python train.py --num_experts=4 --residual_init="zero_last" --adamw_weight_decay_other_params=0.05
Rows from block 11 of a small image classifier, named by matrix and row number. Rows with one number within an expert belong to one neuron, the router's apart. Each number is 128 + 24 x the weight over its row's rms, rounded and kept within 0 to 255. All counts start at 0. Numbers have three digits each.
Before each expert's rows are labels from the 100 images, of 14976, where the router gives the expert most weight on average: "top examples" is what is common among them. Only what is clearly more common there than usual is listed. The data: photos of plants, animals and fungi (iNaturalist).
# router: router (model.blocks.11.mlp.router.weight, 4x192, trained with AdamW), inputs 0-95
# up: expert up (model.blocks.11.mlp.up, 4x192x192), inputs 0-95
# down: expert down (model.blocks.11.mlp.down, 4x192x192, transposed), outputs 0-95

# expert 2
top examples: class Aves; order Passeriformes
router.2:115102116094097123136099131112133088133160129118120097116132102122141100143131119113124170124171140146134134100133145095115170125181126162125102123113086125176111077126115070165119125125118126120164080103121107112138096141143116131110150129087103158102080127140073137106103151149109133133
up.0:119103131144118088094102118123122124166136114110099107109137132102102178178122089104134160100151155141111140112171104120117107123129134126107163122152135130124084104084148133143153126085139078133130112101170130116085077129151126153147142130089113125136131113122129108138113130144133107098
down.0:116104108128161141119145119133160098115122115126150123131159103144113146120125104162090145139146148120146048135139154108125133112176111092123058139123135152081130120132121130085105121117153138127140088191092167143129076119125115134131124134094093122134120129115109179129120152134120124136
up.1:125150151194139156147153149143138082154148171104193143148145127119108115117126129150144112154149123160127135123114145132153134132070124112170109094169122148117105103122122140125104102133135168085139126148081137148141130069158148121110143137161122108132179136118128114133102149114122147151
down.1:130115133117104111137118141163133152143118119115145105167129120103142139077128110135120114113110091157116090126139111089094151133111144143126132135149128102123102155113137082161106100166092085122172137112122087107110146165132113153130139122173166131124143158098094117148112105141115087176
up.2:130113144116130135103113116103143134166085126130096155095128115148111124131125152112144145121165126107125120164115118103117103124153134145076149136119105120115114107119133147115085146115099143074125162151161118146120167117113151161154124146088090099156101100168140132147115139144132128100
down.2:122112122158129127143150183137146100135103114101155127128116165141107135111162157160117154122121105096140150113123151140120132111155147120120132154095107144059101115077146094128145059120130132128142107109105130096148121082134113145123094136132101147102189131127110140118138128126128121119
up.3:112159047118118128132094137175116127104150127158130102118101133145120138136080146100136119097115143150143127079114128147173122152138081078090071122118143129133118119102118126150101138132176114125116075120117143144198158126143110112173140146102128131144107139136135150168128121139132139121
down.3:108121130120125105125119144159082128092119127130159152128146097127123164122133122143115135138109109134151085117198154163152079107130111105146124128106151175127128148141109104100141147124107155106066132123175137139137082147159144146158101105127113135115106120118161114111179156159070152174
up.4:085117173188120119110097154101143138135159135130136114129091138124118135139138118092142084136128156134160162120134106151156107128136120115085111131117128061143133137170178080111170124156170120154113146137133135146152108126113138117122132119123155119144159150141101134134108160111107135150
down.4:145135114094131126081136148127148149113125108111098151094108087151117107178123139145120157083107108119091125144160102129127074093097129081132135118145160155103140150142119139150108116115083144139117142111117108129135147112148158085120131113131133108182155105174121119118107150139130166137
up.5:111160106107106082159142122124092087119090116171136102160116169139114100171117144120158130156103135098113183132155107119104130121101102118106161141113114102154146119129133111112182101122123132183119143111149093107106145114158114111136139094138098165089119064140118161157109142132138148129
down.5:115123119099134152146184062103111164121096099144121151107115149136173142120161121136141133150122111137190094135100120124145117115144119105138135122143135135108106110122089130176134136126110153143215129103143175112140129140132160087125133109152188147150122127107134109130103114102114131114
up.6:147091193147134128121088097161121159118116153127119128122146102113079102144130152125129129135113117116108188121154105130130089112119112094132144135084116167074106141125141104131079108129105149161106166139131108147133160118154132132115091185131169119135132132127119118128138117122126132153
down.6:163116089176120101160148107129149139136133135134077107160123121096163126135133105129132154161145141172148155120126112136103140107128128140154163126120126113165143168123124124118142125094104142109134141107122122135116142122161145102135133127145095119119124108113131150125120165133102173123
up.7:127097132136092145138133130119167091154095091154151100154080176175142137109138135135125139124138171153132164164105120064151125147145140115160140145116166121159107167119161121126120127125093123126118144151150118130157142133103116092112126119123097138113103142126156119102110111144184119137
down.7:119149067117160164131147143123150166125136113125117168179155138164138136139106137141114175169102101126125097092117129137126110145121132105099166109138149121100097109122124140109074125128127138111121123193155119170109119056164109124124164120120146136117141141112117143148133100106114121137
up.8:135122129133112128146136112145152135122167133159146119106106136109139098110109077142113079137139131146113130107120083114155146127143087124115164141110176111121131124118136119183149087141112166150190149123090137152118130114115130143087099123163114120113138120156149113102143163107160148167
down.8:166129157118107143127122114122115122108083131162130148114138149118143137088116159141087173179113153139163120132138124116112132105069140102118194094154138145109141101119146201128143123121163158137134124149135138155098133128146131110117132122126111138104117102110076140103139148124135140169
up.9:090103191120094093120107126151133105111158101155166187168143106182125124145105151117145177123125131121098114107146124109161089121149146133112137139128130123098075150132154167124144104140133127151094117098128129167130129146145138151080141118112143148119114149098163125120141081105146158103
down.9:146124101141123159150099118117107134109169171112104094133108150088134110153127111132124116131090110163121100111129176097132145131100114100115174125145110115098136131110123132118143127095126134118187117140083116129124105129160111118143151134161111115155067125146149161125109081115114106152

# expert 1
top examples: phylum Arthropoda; class Insecta; order Hymenoptera
router.1:132152149109108116104133160154173172112117132174145112129142097120160138115095112091153141101152129117150107150124157134115102085122171121113159176157154166139129138147164154122106105127082154120142120133095053103111121148154136131104092160152153095142102104130134119142116126145139115146
up.0:162148097146132160039070109154096119143116162149108086127167148111174123110125129104107121148136166151159127141152152132117149125139114113105105136141118130150110141153157124102155110178143101138157083166135127106093171144169134120126126112145119161105103122108153143096094112134130118149
down.0:104105135159095130144080179096127114152146145139084121151129110124144160159132135100108087143149144146135131153157122193117119154121133099144168115141112180109159137113107075129095121101184127091145136166141139142134164155087077115143113087099114084156121148133157115135129112157165127132
up.1:145148144150122101125092113138111139113136125129088121109111130115134136158129097085125104163157164090139138133145109148160119157126084126066126128125133136097138108100097146134109134119158120087120124141117144138153154141107118105087177092159074146093124108117133223139125160128121137169
down.1:154126139082134142123135150089140073153124126123169118081119124127114139125125132127153153133146159120109122153090097128130122119123134091178127143131123144112122076101167161146097130106120155138150138148112127172119131131113124131115090160156116153117102148122126101106159144158170097103
up.2:141153109119071099132176147072147107132122141112123122111151147147124104151155140130121093129122124113143101137127179141112131154123114085142160128170143145109169161122118132103113090097161150154122151148120156140170105084116108119115101123123120129124126104107119107104119150117119111124
down.2:155155095183113130104085151129122144121107129117124079114136170085141121106129115096122166130119132122126119138128144132117124161120116137180137137128118178154127085095151133157109093156146123130107103120126128091115119109117115144155074107125100169173142098090147133097123140117103150092
up.3:136128109116161153127093132121098097146113069094160110181105107156159134146122132128128168115154132152124153111132127144109151130085132167140112155143129133078156161131111081122137116128105112136120109137134139120100119112140166148141100139171147138082138099133158130128151112100130118132
down.3:109146169144125113106124173177150114138115153107135178129154152108162170110131137118114143147109115118128138137110154124139121133118093142170133135070134126164123151113151104147106108124109099076107109086138131133102146107075159126107181113124178113115128074144110095081125146154120106075
up.4:098115138107183131125138110133125116165157156100166146123122095173160103135137128075126143145089133125136126119109145104089105116158155174154123122111169105135115073096153105098102101141114078151160153138151161095131094128126077113154156093117144154137087120107138106092129129124121137164
down.4:128133081081117141105092092109148121109121135137159161139120130140116089136149150094132126096136106118120115102136101113138166145132111118114087132137119130080117170109098126132140117168140125145170172085126176118101112101134056111100131111122107081117141127083101171117107110173154115129
up.5:153125162126136128130097120126146171105118115133132116141125150099146124119141170151119068129159149119116125149134078161174158105117135123178154139135132103130112093120132142170118134173141137133134106156128162110137141120111132077147120082142167112119131128153132119130128102091133131166
down.5:112108147096179121116095072140093121139133137138129132159133114144160154130120113114136126126137102135128123155139139169141068128121124121133076145173096153121161126124158164130149117144141164071113126135102122135132085110094108123147093105120133079125147100155100117123131118123089148113
up.6:167101167126115109111183125131147139135068146140145115143160149156116125133117116156139163147130095150116084120139159107114175144150140140154113162135100136110120178089122151146152144150136084080138135147101144135174125151125145139129139128114147129102156122156127149106109119097119123083
down.6:140135131116147123131149082115158167127109121124138149169128125162181116107149095123147137110147108152137149120141140080142127139101139087115156120153119145132126126134124131090124134126147158165101161136136135138133135168094115117129203150137114120099101161102103102070089130113136125124
up.7:107104110131096152101076121083137139114178166106145132118126155137120145070119104140094111134112112109164112122096071124127119096170118176145133148116143151193126125152128120112160172100126133087170164090184076112133118103111143102197105097117166142092119136152108104131129125110114115117
down.7:103127175091141123127131129102129135121132149150142182168166117103145160168105131098146156065113159149113137123137149155134118163072137065114141111128151149090167112126139119139138112127106116100116130134125104168185116091148121102145141112154119122104092151110150136099127111103105141134
up.8:095117103160099116134121120138105131130182121109109117119097066108154196141128120137136142151124123111128072086128105134146099138162132108104136114144104099138101084124147146119122144108097159157149125132146149130087133175133112114132136157091112123136142128148103142111105141088131099181
down.8:107106116119104105140137196115114097112113127122172167086159183110133167130123087126126168107156169149130143122119140164168148165109151145093128152119127133129121137098111111145131122132116173098190124164160164156130156104109161121181151167107148161135132115092157151104137135119119149103
up.9:097151149128122192124144106129137150128142128147144106115117145137126127144139174152130111109163131176097152154124117151129144123150127106127153127088106166140094109116141134104119132149127124118159093131109132130128123126083143108134151120156116154134083153125113156122151153133073137149
down.9:135123100124135162143122091153122169090132159125120140148107145136156151133107176124138155108110119104132144117118145147143128097113138106128118131113128162128117160110167141121112113108131152150135121091119124152118176119137081149100148108188071100113165138157141086113110107143127122134

# expert 3
top examples: phylum Arthropoda; class Insecta; order Diptera; family: Syrphidae
router.3:159123116123117130083160154117121118095156190092140150098131185143137139089103162132105136136099151123096116145129153097115107150109129132145173102149168119111135150153147159133094144130153123139147120143157150142113159158141117054125131182121155136120146137117122132121116120120152176119
up.0:143144145069114182151121148124139130107104162127199090143113159131136122119096104128130156165092111126144127109119181161123151131078130148131124114128124119138109147114115105095131116112137096152161135147126146167073195115118131083118089081118135125140177088141078132132125151138142089122
down.0:082140126155156162143127131146117109115118127131136102159145110141137123169136152068117114241119112106121133077161152151144167096108136110122153100130112121148109107116120141130148109123108126154123159167125134085116108152104135118116138121114095135138171120078134137055103110139161135151
up.1:101109103104111130102107149125170111123109148136101147136094161124140131133093099110156135101128112113128164180135130172098188114142114110134151163130166166161155114090173177110141153129146133147149129140123119086120108096128103105097138136153136167136107115162149087125162154151109091124
down.1:123153126053132118138148120115130140124141153121129106108114149114175090107133078113160118135132152156144129154081087105142126091109127171119115125135119117133104136154141159115116123118146143145106105096130138159136109099158126157138099093117093097117140111118118139169169110148112123124
up.2:111120104182136163151116113109119118111159119135130143164118110141101113145147134141133137146144150143085132149158122159139188111113158115136092112135141146130069135092104161089106130139110152113094112145139147131169173127154139157168114174113131110147167139150129149114116129124069112167
down.2:123151133103154131132122133093107101110125116147100143143118090115133155151170127123101132100121114132172134099155062148121123168153138050142134105129102115176113167130125154130118165129156096124138133119137106150123096118128180117149163125130153123109073161061142115149153082154148124131
up.3:172085157072150164089121145132083088119117117165103134104115114109120123128160108118108122113138160118161125151061124130104101087119107130112157085153129163142065113139128131142151137125116114079125121137155115138154114106162147112138147158158162123136117113093135103145148168138164096119
down.3:117125140110127138106150091159139097150117148084155132130134109089140132132145124140167125133181156122130138133108112192133140133100131193144115129131101158142121128128153138136124102112117116144108112156112117148091097123115130108126156121133144171134119120213143120069120116131098117090
up.4:151141149136109093130109098112114152129140184136158109177128157125063124152112111145142129061116138127133121138120098082185107120098116134140114160091152151143111117119152162141139170132157161135132140132126111117138120170125122128131094155131160075133152108110118076135097141148088131110
down.4:121134128126099127117193116090122113163138128130122124111135100126172171085131128125158138144171157145121112071122113098118173128141116112095130107129113121114142121115150087124136140143193113153106130114151121146108115119196127127121107107157115110108122097130131136093100158108124099108
up.5:104124104105095122115151137111152113116134078126141079120074135116109111121126163103137141137085154139110112154122109107150137143139159144165138147114155111176094166141126072060107126144118155104144134143126101155151101094150156139118108087095118117086128104147124133158170121132173119094
down.5:159146153131124124119170188136147156155091113119178113153115111160157148112122115178129145127142128110125129145130146103134138155119145050173109120166088139143123089140064087126145137109123133127128128116146138140143129103112127148140131163156164098111100132148094127159134140125148094162
up.6:133129129163135156121159131131148148147130071170167099156152145139124142144061137116113137130138111149139110149118122139126102152121163106100126102124139138129127136116151148112171165095076133112123098152085177095152131094110118177134145124112135104127132165149159115095131129130101115158
down.6:152119157123092106111130142161153118115126187115086150125121086124126125136109148197105117125125114151132153097152088149090129100119106112127184176118120114117121111163120114145108131128124108122059114103116138124072137120139161132198132138172143160164151131112112142122098116099108164102
up.7:107184162132183142099111142142125143091119130131106149125141116116116160149107118131136150186113085141121139122131132117118114162129114117120152078153182113157124107138160107157104141091135129079135115101123135129096122120125140160089080124134111112171108110144116135114101153100116107142
down.7:103141143100090086128098149120120099138112152134110120110159139134097124156168131140154121156098119119129126130199119091131105136107134171156132126086110157145143131129099100174161135165154103142122104132161084159110099178122110142141131125106127138127140103130125138133087132137160112117
up.8:108093122140182115127103129138149112158137091118138144136121155121115136135120107146146110103126156172125127149114155110075194141084142142128127105133121125180099091123117104134104178106150119104116116178133092102142121127090148141131147102105094127126161122110116126114155105112131153167
down.8:161151121138113139119099085136125128127121183118128156190120123159147136121110162114108076148142139137135117122064133108096131132155111094093123132165125151114135115106102144109084157185101155121095153122107118160159147147113147150099148121147122182121110140189163131100099119118124100098
up.9:171140146061160172132112137137122128137147138149129093093113174142143135155134147073129142108124084138115142113168141193127110132131137086072155153108139124142092127110119181103085138120094113108120122109146122108133185157119143105135137117133103132139074107117163096082138152142125115139
down.9:156167118125074110122119138146106116109100139138113128156132140090141091166136145146098109116145127153118126172100143101127145115126125127143142141104127146151135151163133074137137119154143092134164061191113121116137143138122102111137114125116077156154142111128131153144114125106155132156