config.toml
arch = "vit"
bias = "all"
layer_scale_init = 0.1
parallel_block = false
experts_per_token = 2
shared_expert = false
layers = 16
lr = 0.0025
beta1 = 0.9
precondition_frequency = 10
adamw_lr_other_params = 0.0013
lr_schedule = "step"
warmup_steps = 840
Rows from block 13 of a small image classifier, named by matrix and row number. Rows with one number within an expert belong to one neuron, the router's apart. Each number is 128 + 32 x the weight over its row's rms, rounded and kept within 0 to 255. All counts start at 0. Numbers have three digits each.
Before each expert's rows are labels from the 100 images, of 14976, where the router gives the expert most weight on average: "strongest on" is what is common among them. Only what is clearly more common there than usual is listed. The data: photos of plants, animals and fungi (iNaturalist). In brackets: how many of the 100.
# router: router (model.blocks.13.mlp.router.weight, 4x192, trained with AdamW), inputs 128-191
# up: expert up (model.blocks.13.mlp.up, 4x192x192), inputs 128-191
# down: expert down (model.blocks.13.mlp.down, 4x192x192, transposed), outputs 128-191

# expert 1
strongest on: phylum Chordata (96); class Aves (95); order Accipitriformes (45); family: Accipitridae (38)
router.1:138129127138119158151088119154152143147095152170118146114162081131167097188168132129177121089170162137114110137078101108099150109163110170124146115159147124070137163115150123138087091105136064
up.23:118106087174137190158113105096196092065167125071084102174103123153141087132183113141116101140072134157119084140113116082141112177122168163164132085125143134121099168099156136104132154107124110
down.23:120157132130086120097049167106121140162118125124082150135192162128210186135097133102174166138178173093188143123105136092127097189150123111152111204126123138045091103135107146125141118125219121
up.24:145130158151117147123171120190127069135124152091156110151105153117096082059158121162140114160125098154135079058151062121133142114200157109107116131116123153120070089235163100090099122120179097
down.24:181104144087089109107100127128118152087134058121146145150097121150154133092088084108131139158095092154139156123095050165114104091163132068124166157159126132114111102101106161144175136071101144
up.25:105152142139163140097070049186138128151102178134159164099152125119098141174166088108139111131129138137119146104110124065105101172174100124165109156152088151083087143130126166138060162106179143
down.25:131129132078090169119135111111124149145172182101166155134112082170186172102115119102075212134137126094131227160085181162132140121120139092096122156130189179149109092095134127159130102196192140
up.26:140146108080054144089127145145134150101113138128126096051170157093141164139157197149091098138095174105109154120145096163090147161208099104113142159085143165085099169106107094101108124130149086
down.26:120140132147132106147167116164167126036082120122060109108117111122173115160221130114094125157105149148110042139132120160118131178139096171083138153182108165158179174125127137111136085172195066
up.27:158162096141127059101119114150054180170173137101144122169118163116082122099144136129168157169097157145132125108160114126144152118150118124123145225144114097128087199083095154128128154112107088
down.27:081069199118114157073159086127166190136142104080132105106031111125139135159114109139151106109124176088157117158072168097122149117149174141142140192061101049103142127092139162136131152131108130
up.28:137079075159184227134129161122132102159102104156071124149150159116141128130112185156170095158146149089129092107142080092118141126107082103126138106234126112087087163155100150158111099106107108
down.28:120170137152089083185147112141134096053084106104137039106120127144179069151139127091119121201134134177094135090157080137127112071107131086124112080115157127200130134120056105135160198130149114
up.29:102105139229131144042135149148127099116070112161161059152098127155116128096049128188170087169142094154129153143084114152073136114150202114158137123165101136128128115110075163127127145140176098
down.29:096146175148114118160121119148081153113082130177076076191137105116197156124147156133121162131136164119096090151080144130102127159124220145125142065085108137146097101116182134135110150118105099
up.30:128144108139116059131142104144152143087120176162084107091128105166102074087117123117136135130142135072131088088159173080109149114195070057085133074081154123129164163086105146174132201169168135
down.30:116119125099105120105137095154159130127134163157046104173098099092181069110157170186138130131087154142159178161182140160125151147168141118101112126138096194090115115097115156145188179129025135
up.31:093183145158086175156104181134202149122138097170112116151142095098087107150181149032120137142100167095056092110152114160138138140188129116077162179127134102126084137115128059091166114136121132
down.31:068145124076139089121125148149131141151122180142154122113164145102117112138118167129123217092110120134130102147120104119123184142209076084126108179129145118134198137045141100138192162143152164
up.32:115073172085145163160126096205122112167096130168201089133133148141061085118092098161138100138111138104103143135152098132124145139214103114170107106206141145158084136108129127143143089083125169
down.32:197128125129165104145140151102119030168158118074096093077181209143119049163083168165127143180157112099143062184183162112161148133198126134110124118096103103117145086101152084168125147061063168

# expert 0
strongest on: order Lepidoptera (38)
router.0:144125107102173100099138140098152135091131100132138127117098121163096120091099156084139095193130097120100113105112102168139137162097185076066097128096101113125149135169084121093125116089118086
up.23:182141151181119088147140114094097158173100140116183151142095112137118134141108163087110140137159099176140130087063132099115159155142141114138100137129081097202159122152095156135101161131067166
down.23:159115154161103151130083146137101131164136043137083049157158119116174084088137152114113047139112123142152116122109125124153153075109217111072118108121137152021055156157160158115139155102089131
up.24:134148106115072136130117130143167188135143117129127104151072112151081048121090132113137149089129080128160183178071132090107150156086075168100082119124151125187163112173078125142130089075096061
down.24:176137091114144077153098128098100139025111157128098145080147076110146141134139116168041181153135175088135168147128112147087167100125180140112184137135169182099104087152092172084123130135074104
up.25:159120170087126103106216168069108098097154127130088092095144098100136143157132154136072100125119146082196096159159091094138069181117098121131186063152220165098127131128126110121137155119155099
down.25:108127125129132111166078162094159080147129126087164104113099147164158117149116113128113152114178110132175160106074127099082127151181143110121177137099100109167107093054104129111130167174108137
up.26:090108093146101184173061166083167098113141146170145177185149173148140137122167158138139121140133105113158134124160099100085172105093152180093121139130109063186067136171084137108134088127120157
down.26:160127155143113082115123202087177144100180172180171091125163143126185103183108115102126124189086153081150128124126070097108135100133097136108130116163161180138071149101174181101169106065108102
up.27:183177188186118144123117147142140155100154138164115147094155146103137158144132099159152110114098141114184126127141160093057120107105124183165152086106092114176120087117239131132052128164130095
down.27:145074106172109157112123117110123103151133166085181154179118127182112132130105126127144099144100149163090150071150161117135069141119106191145151103053119123175079095118145110088124142068140126
up.28:064125130118114128093080128118071146110095157085143114126077095077148103105117132135135135140120138123131177136128122098120157127149187154124075130141157138115123111182142183140146136191210155
down.28:190097126132140125109103144132105083166110117100172155136136064069126138121048164079147108088127109120142114139137122068184152082157144100112155094164125134128131088198123057201106134098095137
up.29:122197127183106102142126184114124145158111137157103161116172120153155139106078089164096151146147130101143070202094120071102148107117189134084153138095050115080137096138122184094146123108113101
down.29:083163088160116167144136091107104180121090130136169120034140086105149144112162112111176124118134141068160139097089135082124127151130117146118142082129142075095078128090162156099154141082148150
up.30:127059148108108179053150132085139153145096093203122193120114139108139113167131127171154129099182172105166173187148093100149173139115128142136134134142172058160177104134102110137094106127176146
down.30:115147161190118123148153125114143141188122039137099103149128032104157172155154119168106085116111178139126115142126115151111139115105136097190156072147185156166104123116165117165106083114078118
up.31:108182141106085146115075156120122098121092121145156141137119173063130122085158121147128164120138071159112062194126135104147128100078134097118135112134205099117108152090099122065144096193101127
down.31:170145084146120116166154179083182116115123174113156099068153095109079083158164144150123130096137142080139148137132075086149158159107144104159155105183139100150125137107201150111090124022161161
up.32:109154108128118092122138106185145151159172142174084069141116107168128097096086135180147136175073146137130115117149125118020147094185131098132129181122111146164088098161107162128167137076187184
down.32:169109144109120108136161159102128099142144115166118106130165085116093105114196098122100143110103168133121138132097183123135168087085014136118114102221127145097120213145135139163104120148081124

# expert 3
strongest on: class Insecta (95); phylum Arthropoda (95)
router.3:129145144091147155123112144189166127105161126124097122106139110081136132126140111091124152090073095120169131139174125073144106100138089099123166130135145165178123146161112158102137189187171164
up.23:178176109084160168095138123066093138142060090109143132133089097150155172183127127156162138122149060097138134140176167152222149143131131177174209073158100112076129119086083167141122089085061122
down.23:072153094200127113084112104135144079157070182104142076149128136133148173121221100093128080132167123136087110120145129136090073122108180131126116153123107182138167125144080131118165127158171141
up.24:112122156135136140162101131093187158163091115108207114103142151076143130105057142161095167102090182123158118179114143092142200147199137114087110148144104113169124190107095100115133088129160131
down.24:111138179136111127152107144129159155119162129109119104144109104116141162103105140170151141183118134125113132151074114137099142131126104137135117116188159147119104074167110158094163143079125147
up.25:114098117097162104075182171111118137151142127124131099128110129069187115134175159104170166109153063126146141158156085135148118174141162113087143070174154103140149137113080091126122149146086139
down.25:133063110089149103127103171078164171117138093173055135135089090093118112147109164113072149159125169159093129168124080114149094162092164121072128083153093120154159146121103118140069120144224111
up.26:154102143135101161112153136072199097045135152145125158145102105186109175153154074148113052139104098126135080188175105148088143118166112105153132090155107027162081168105138123132135090171100162
down.26:178150093136152062067152164118162085102133181153147124136138113093132143116059095122132157090095138169118137115109113126164141116123198161175115145135158150153144126120094116138121143109127125
up.27:122080135130143126129148145113147078084183128141106119160138125177128125123087093094125183131103106083138120086113097111058144137090086125132173149124150118164100087119137118112102137118151182
down.27:162164131083155097122129106100146137145167183182156156128120208121126097123115127172123096095090203156195154107128098075113061106110089148080120176150067130116137151114081093110163162126089133
up.28:107184169127026101126175106134119136157177131158136099070167151122145163169092131101142118098150155108104158082143152124106111061131115140117143128109135139112108073094091093138174079137207153
down.28:103129127088142151071169116134109088150107125139181170204146157074097096080107139145147103148122135099156129138111126122117064127173152112156178077163153091136125123108215147127157097066127145
up.29:158112149151108042109162103134115114173137162165136155162086140141157092088138181158116135085127099107062101180146091087124167132112159081097100140138156107150104120145227156093162172130120152
down.29:128098172181162106110085097172116059136104160158134096123106136122156083117107166106095047150103140106149201132121101105127109082134175082140095132169120156117112078070186147157152051091123117
up.30:102082100188154181166115099160107124083168162190153138096146127145106167129161069081128124076157100129126146149160092166104154146132100131186134141158128140136135223095081124093062155119150174
down.30:114158139155153093119059084113172132164125134177104103173125112133165094118112098149152144144164107111144170147133080174141093100053128116108160152124160190127117173161112124115129178173151090
up.31:128113131106078145087102127146080141126176085133141101154081101135099086128157124151163146140137161068161126146155030126136173146093155138114130176076071134107117152081104124122203082116167114
down.31:121154111094178162131175132087095121138142158100150141131100127140110163117082077094083081169033155142117120170106203172122125141167126094150132149177127107107161142134150157121120092177149111
up.32:155110120167170124148054108156129170157136089197102136119117117045076113159166115120206109147117100173124119139141095116157149123112106119100179161162109148192162142139184109093156128160139067
down.32:117151122169114101117149149110132122154169141059064119170130229134153103111121091167129174128121106136145067128111153162055186113157126123096117130086154132147128127133086117089085098150135140

# expert 2
strongest on: phylum Tracheophyta (45); kingdom Plantae (45)
router.2:161100161185100158109124085126064181146082140081095136168137133170122153137104072138102081147090187132111107122176188145178125113147140166104107133136143186165127072082134072165101124131100104
up.23:107086160114111147098151145149085116095129160114137100117087173159090158157175102116103065159111157090126125133080142077104073111148146082088147096128168186120150188086072152111131110107133071
down.23:141120109114151196080117073124145114103097108168140101118080121078147179115107160081178155136123105111104138103129133132092122132135098127104144198100102087129185153117141156121162109091127152
up.24:145148140142103058087193137033163141076124145164156132060120151175133156164102071072145158090122114079101138139159132127125166158137153132081115152082091139144123124201152073196159150153098115
down.24:121129142096138115080143112057128146107128159196125129040116128153146066110144099133160112123168122089124202179135126117129133084130114129102173181074159094106078142169138177149117153091144165
up.25:147172085155121122094077083135104136208092149133089136110132170126144100118113145130101180115139117157085147135145120090156126144178112134101156133117150108147138090159131149092112091186153162
down.25:088140170138099128083134150096127083180151131164133045108127081047135129070134122151121166103162138135132111149106161150160138131107135121129085078177094132123148064163103142143119130125160157
up.26:093131082125056184166132125142122141152135124125128065104133130104121072129089104113135141136092138153102177145074162099127089170123029101161166102102163175095103101125133112125141143149152117
down.26:082128110108126134071109096160093137121118118134132097126112134160137132154115130128099101123109181154152171211104120106110099165136130069098115110062127177145146133102111139114163125169152142
up.27:177098168129102127182050153137150156143126139160100129159069154090141091133104119127147079115107157145120102114143146153139140122158136099131177096123017115141139128058064150116140142125138111
down.27:146139148147110155089106115152112119061098122103128049087114191177089146176115169114084165141152173094155167091130132121135116186109127135056138158050182130144129042149132177086128203174098118
up.28:152114114119178137132116169092142113158036122102174103129155175181112168129205121121135158140204135041110110161147186120138161151067146099123109104122174093131093025035091128131113113108137111
down.28:139127129156120107101197151115124120101119104157091117128118104151194107145037095130139120166174091114139154164172136114111131097105128131125132107131110140168165112092134122110111124114138139
up.29:148127108074074105159092091123114119161115126163121141152118140143150116173206154054088102161130071109088142081135159139165036127104111101114152138127137090129120160097077124139123175187100119
down.29:133153143137158145080131059081160127098106087148102089162041046109129117061142098113121110176019123060180123160085157067114152133123143116138119138135075136095154116095091150122185157137194149
up.30:131099100142174159131100135182074109152087157141116121106112125114093068137152111140176160134112167176097150127080079120120088117122141188153116129166172072108157095081197103165142140156099137
down.30:072117149127137105140121096123061085128110115166138138151133146077125128140144091120152126157101128102147059122123122108061166125122223152122099131209104099160152174165136115150149123202141164
up.31:120131121234078057115148145173156118153138121145118123132092120109095147128096107144098147137135121128136137188139106165117141149123125133139115176108204179133138129136093079095143140098138130
down.31:173093110114130130140103108106126135171152121125122147114094108149109106113174108105116061106186120156121084156133131147151148080093064151093149150115112123131112118145103094091195103178113106
up.32:190150151102139104132130158128126177132143116114142163141139121116066106145166164051115141186128101110127121138168185129090043125140149121106144102149095077112115134126127105117152122199118116
down.32:110078155088132188107173127183105159128120075193152167235102088172107144135059086100107186087078137165137119114123120136169165120201120131120121165173108155148090112179073159094074131076115143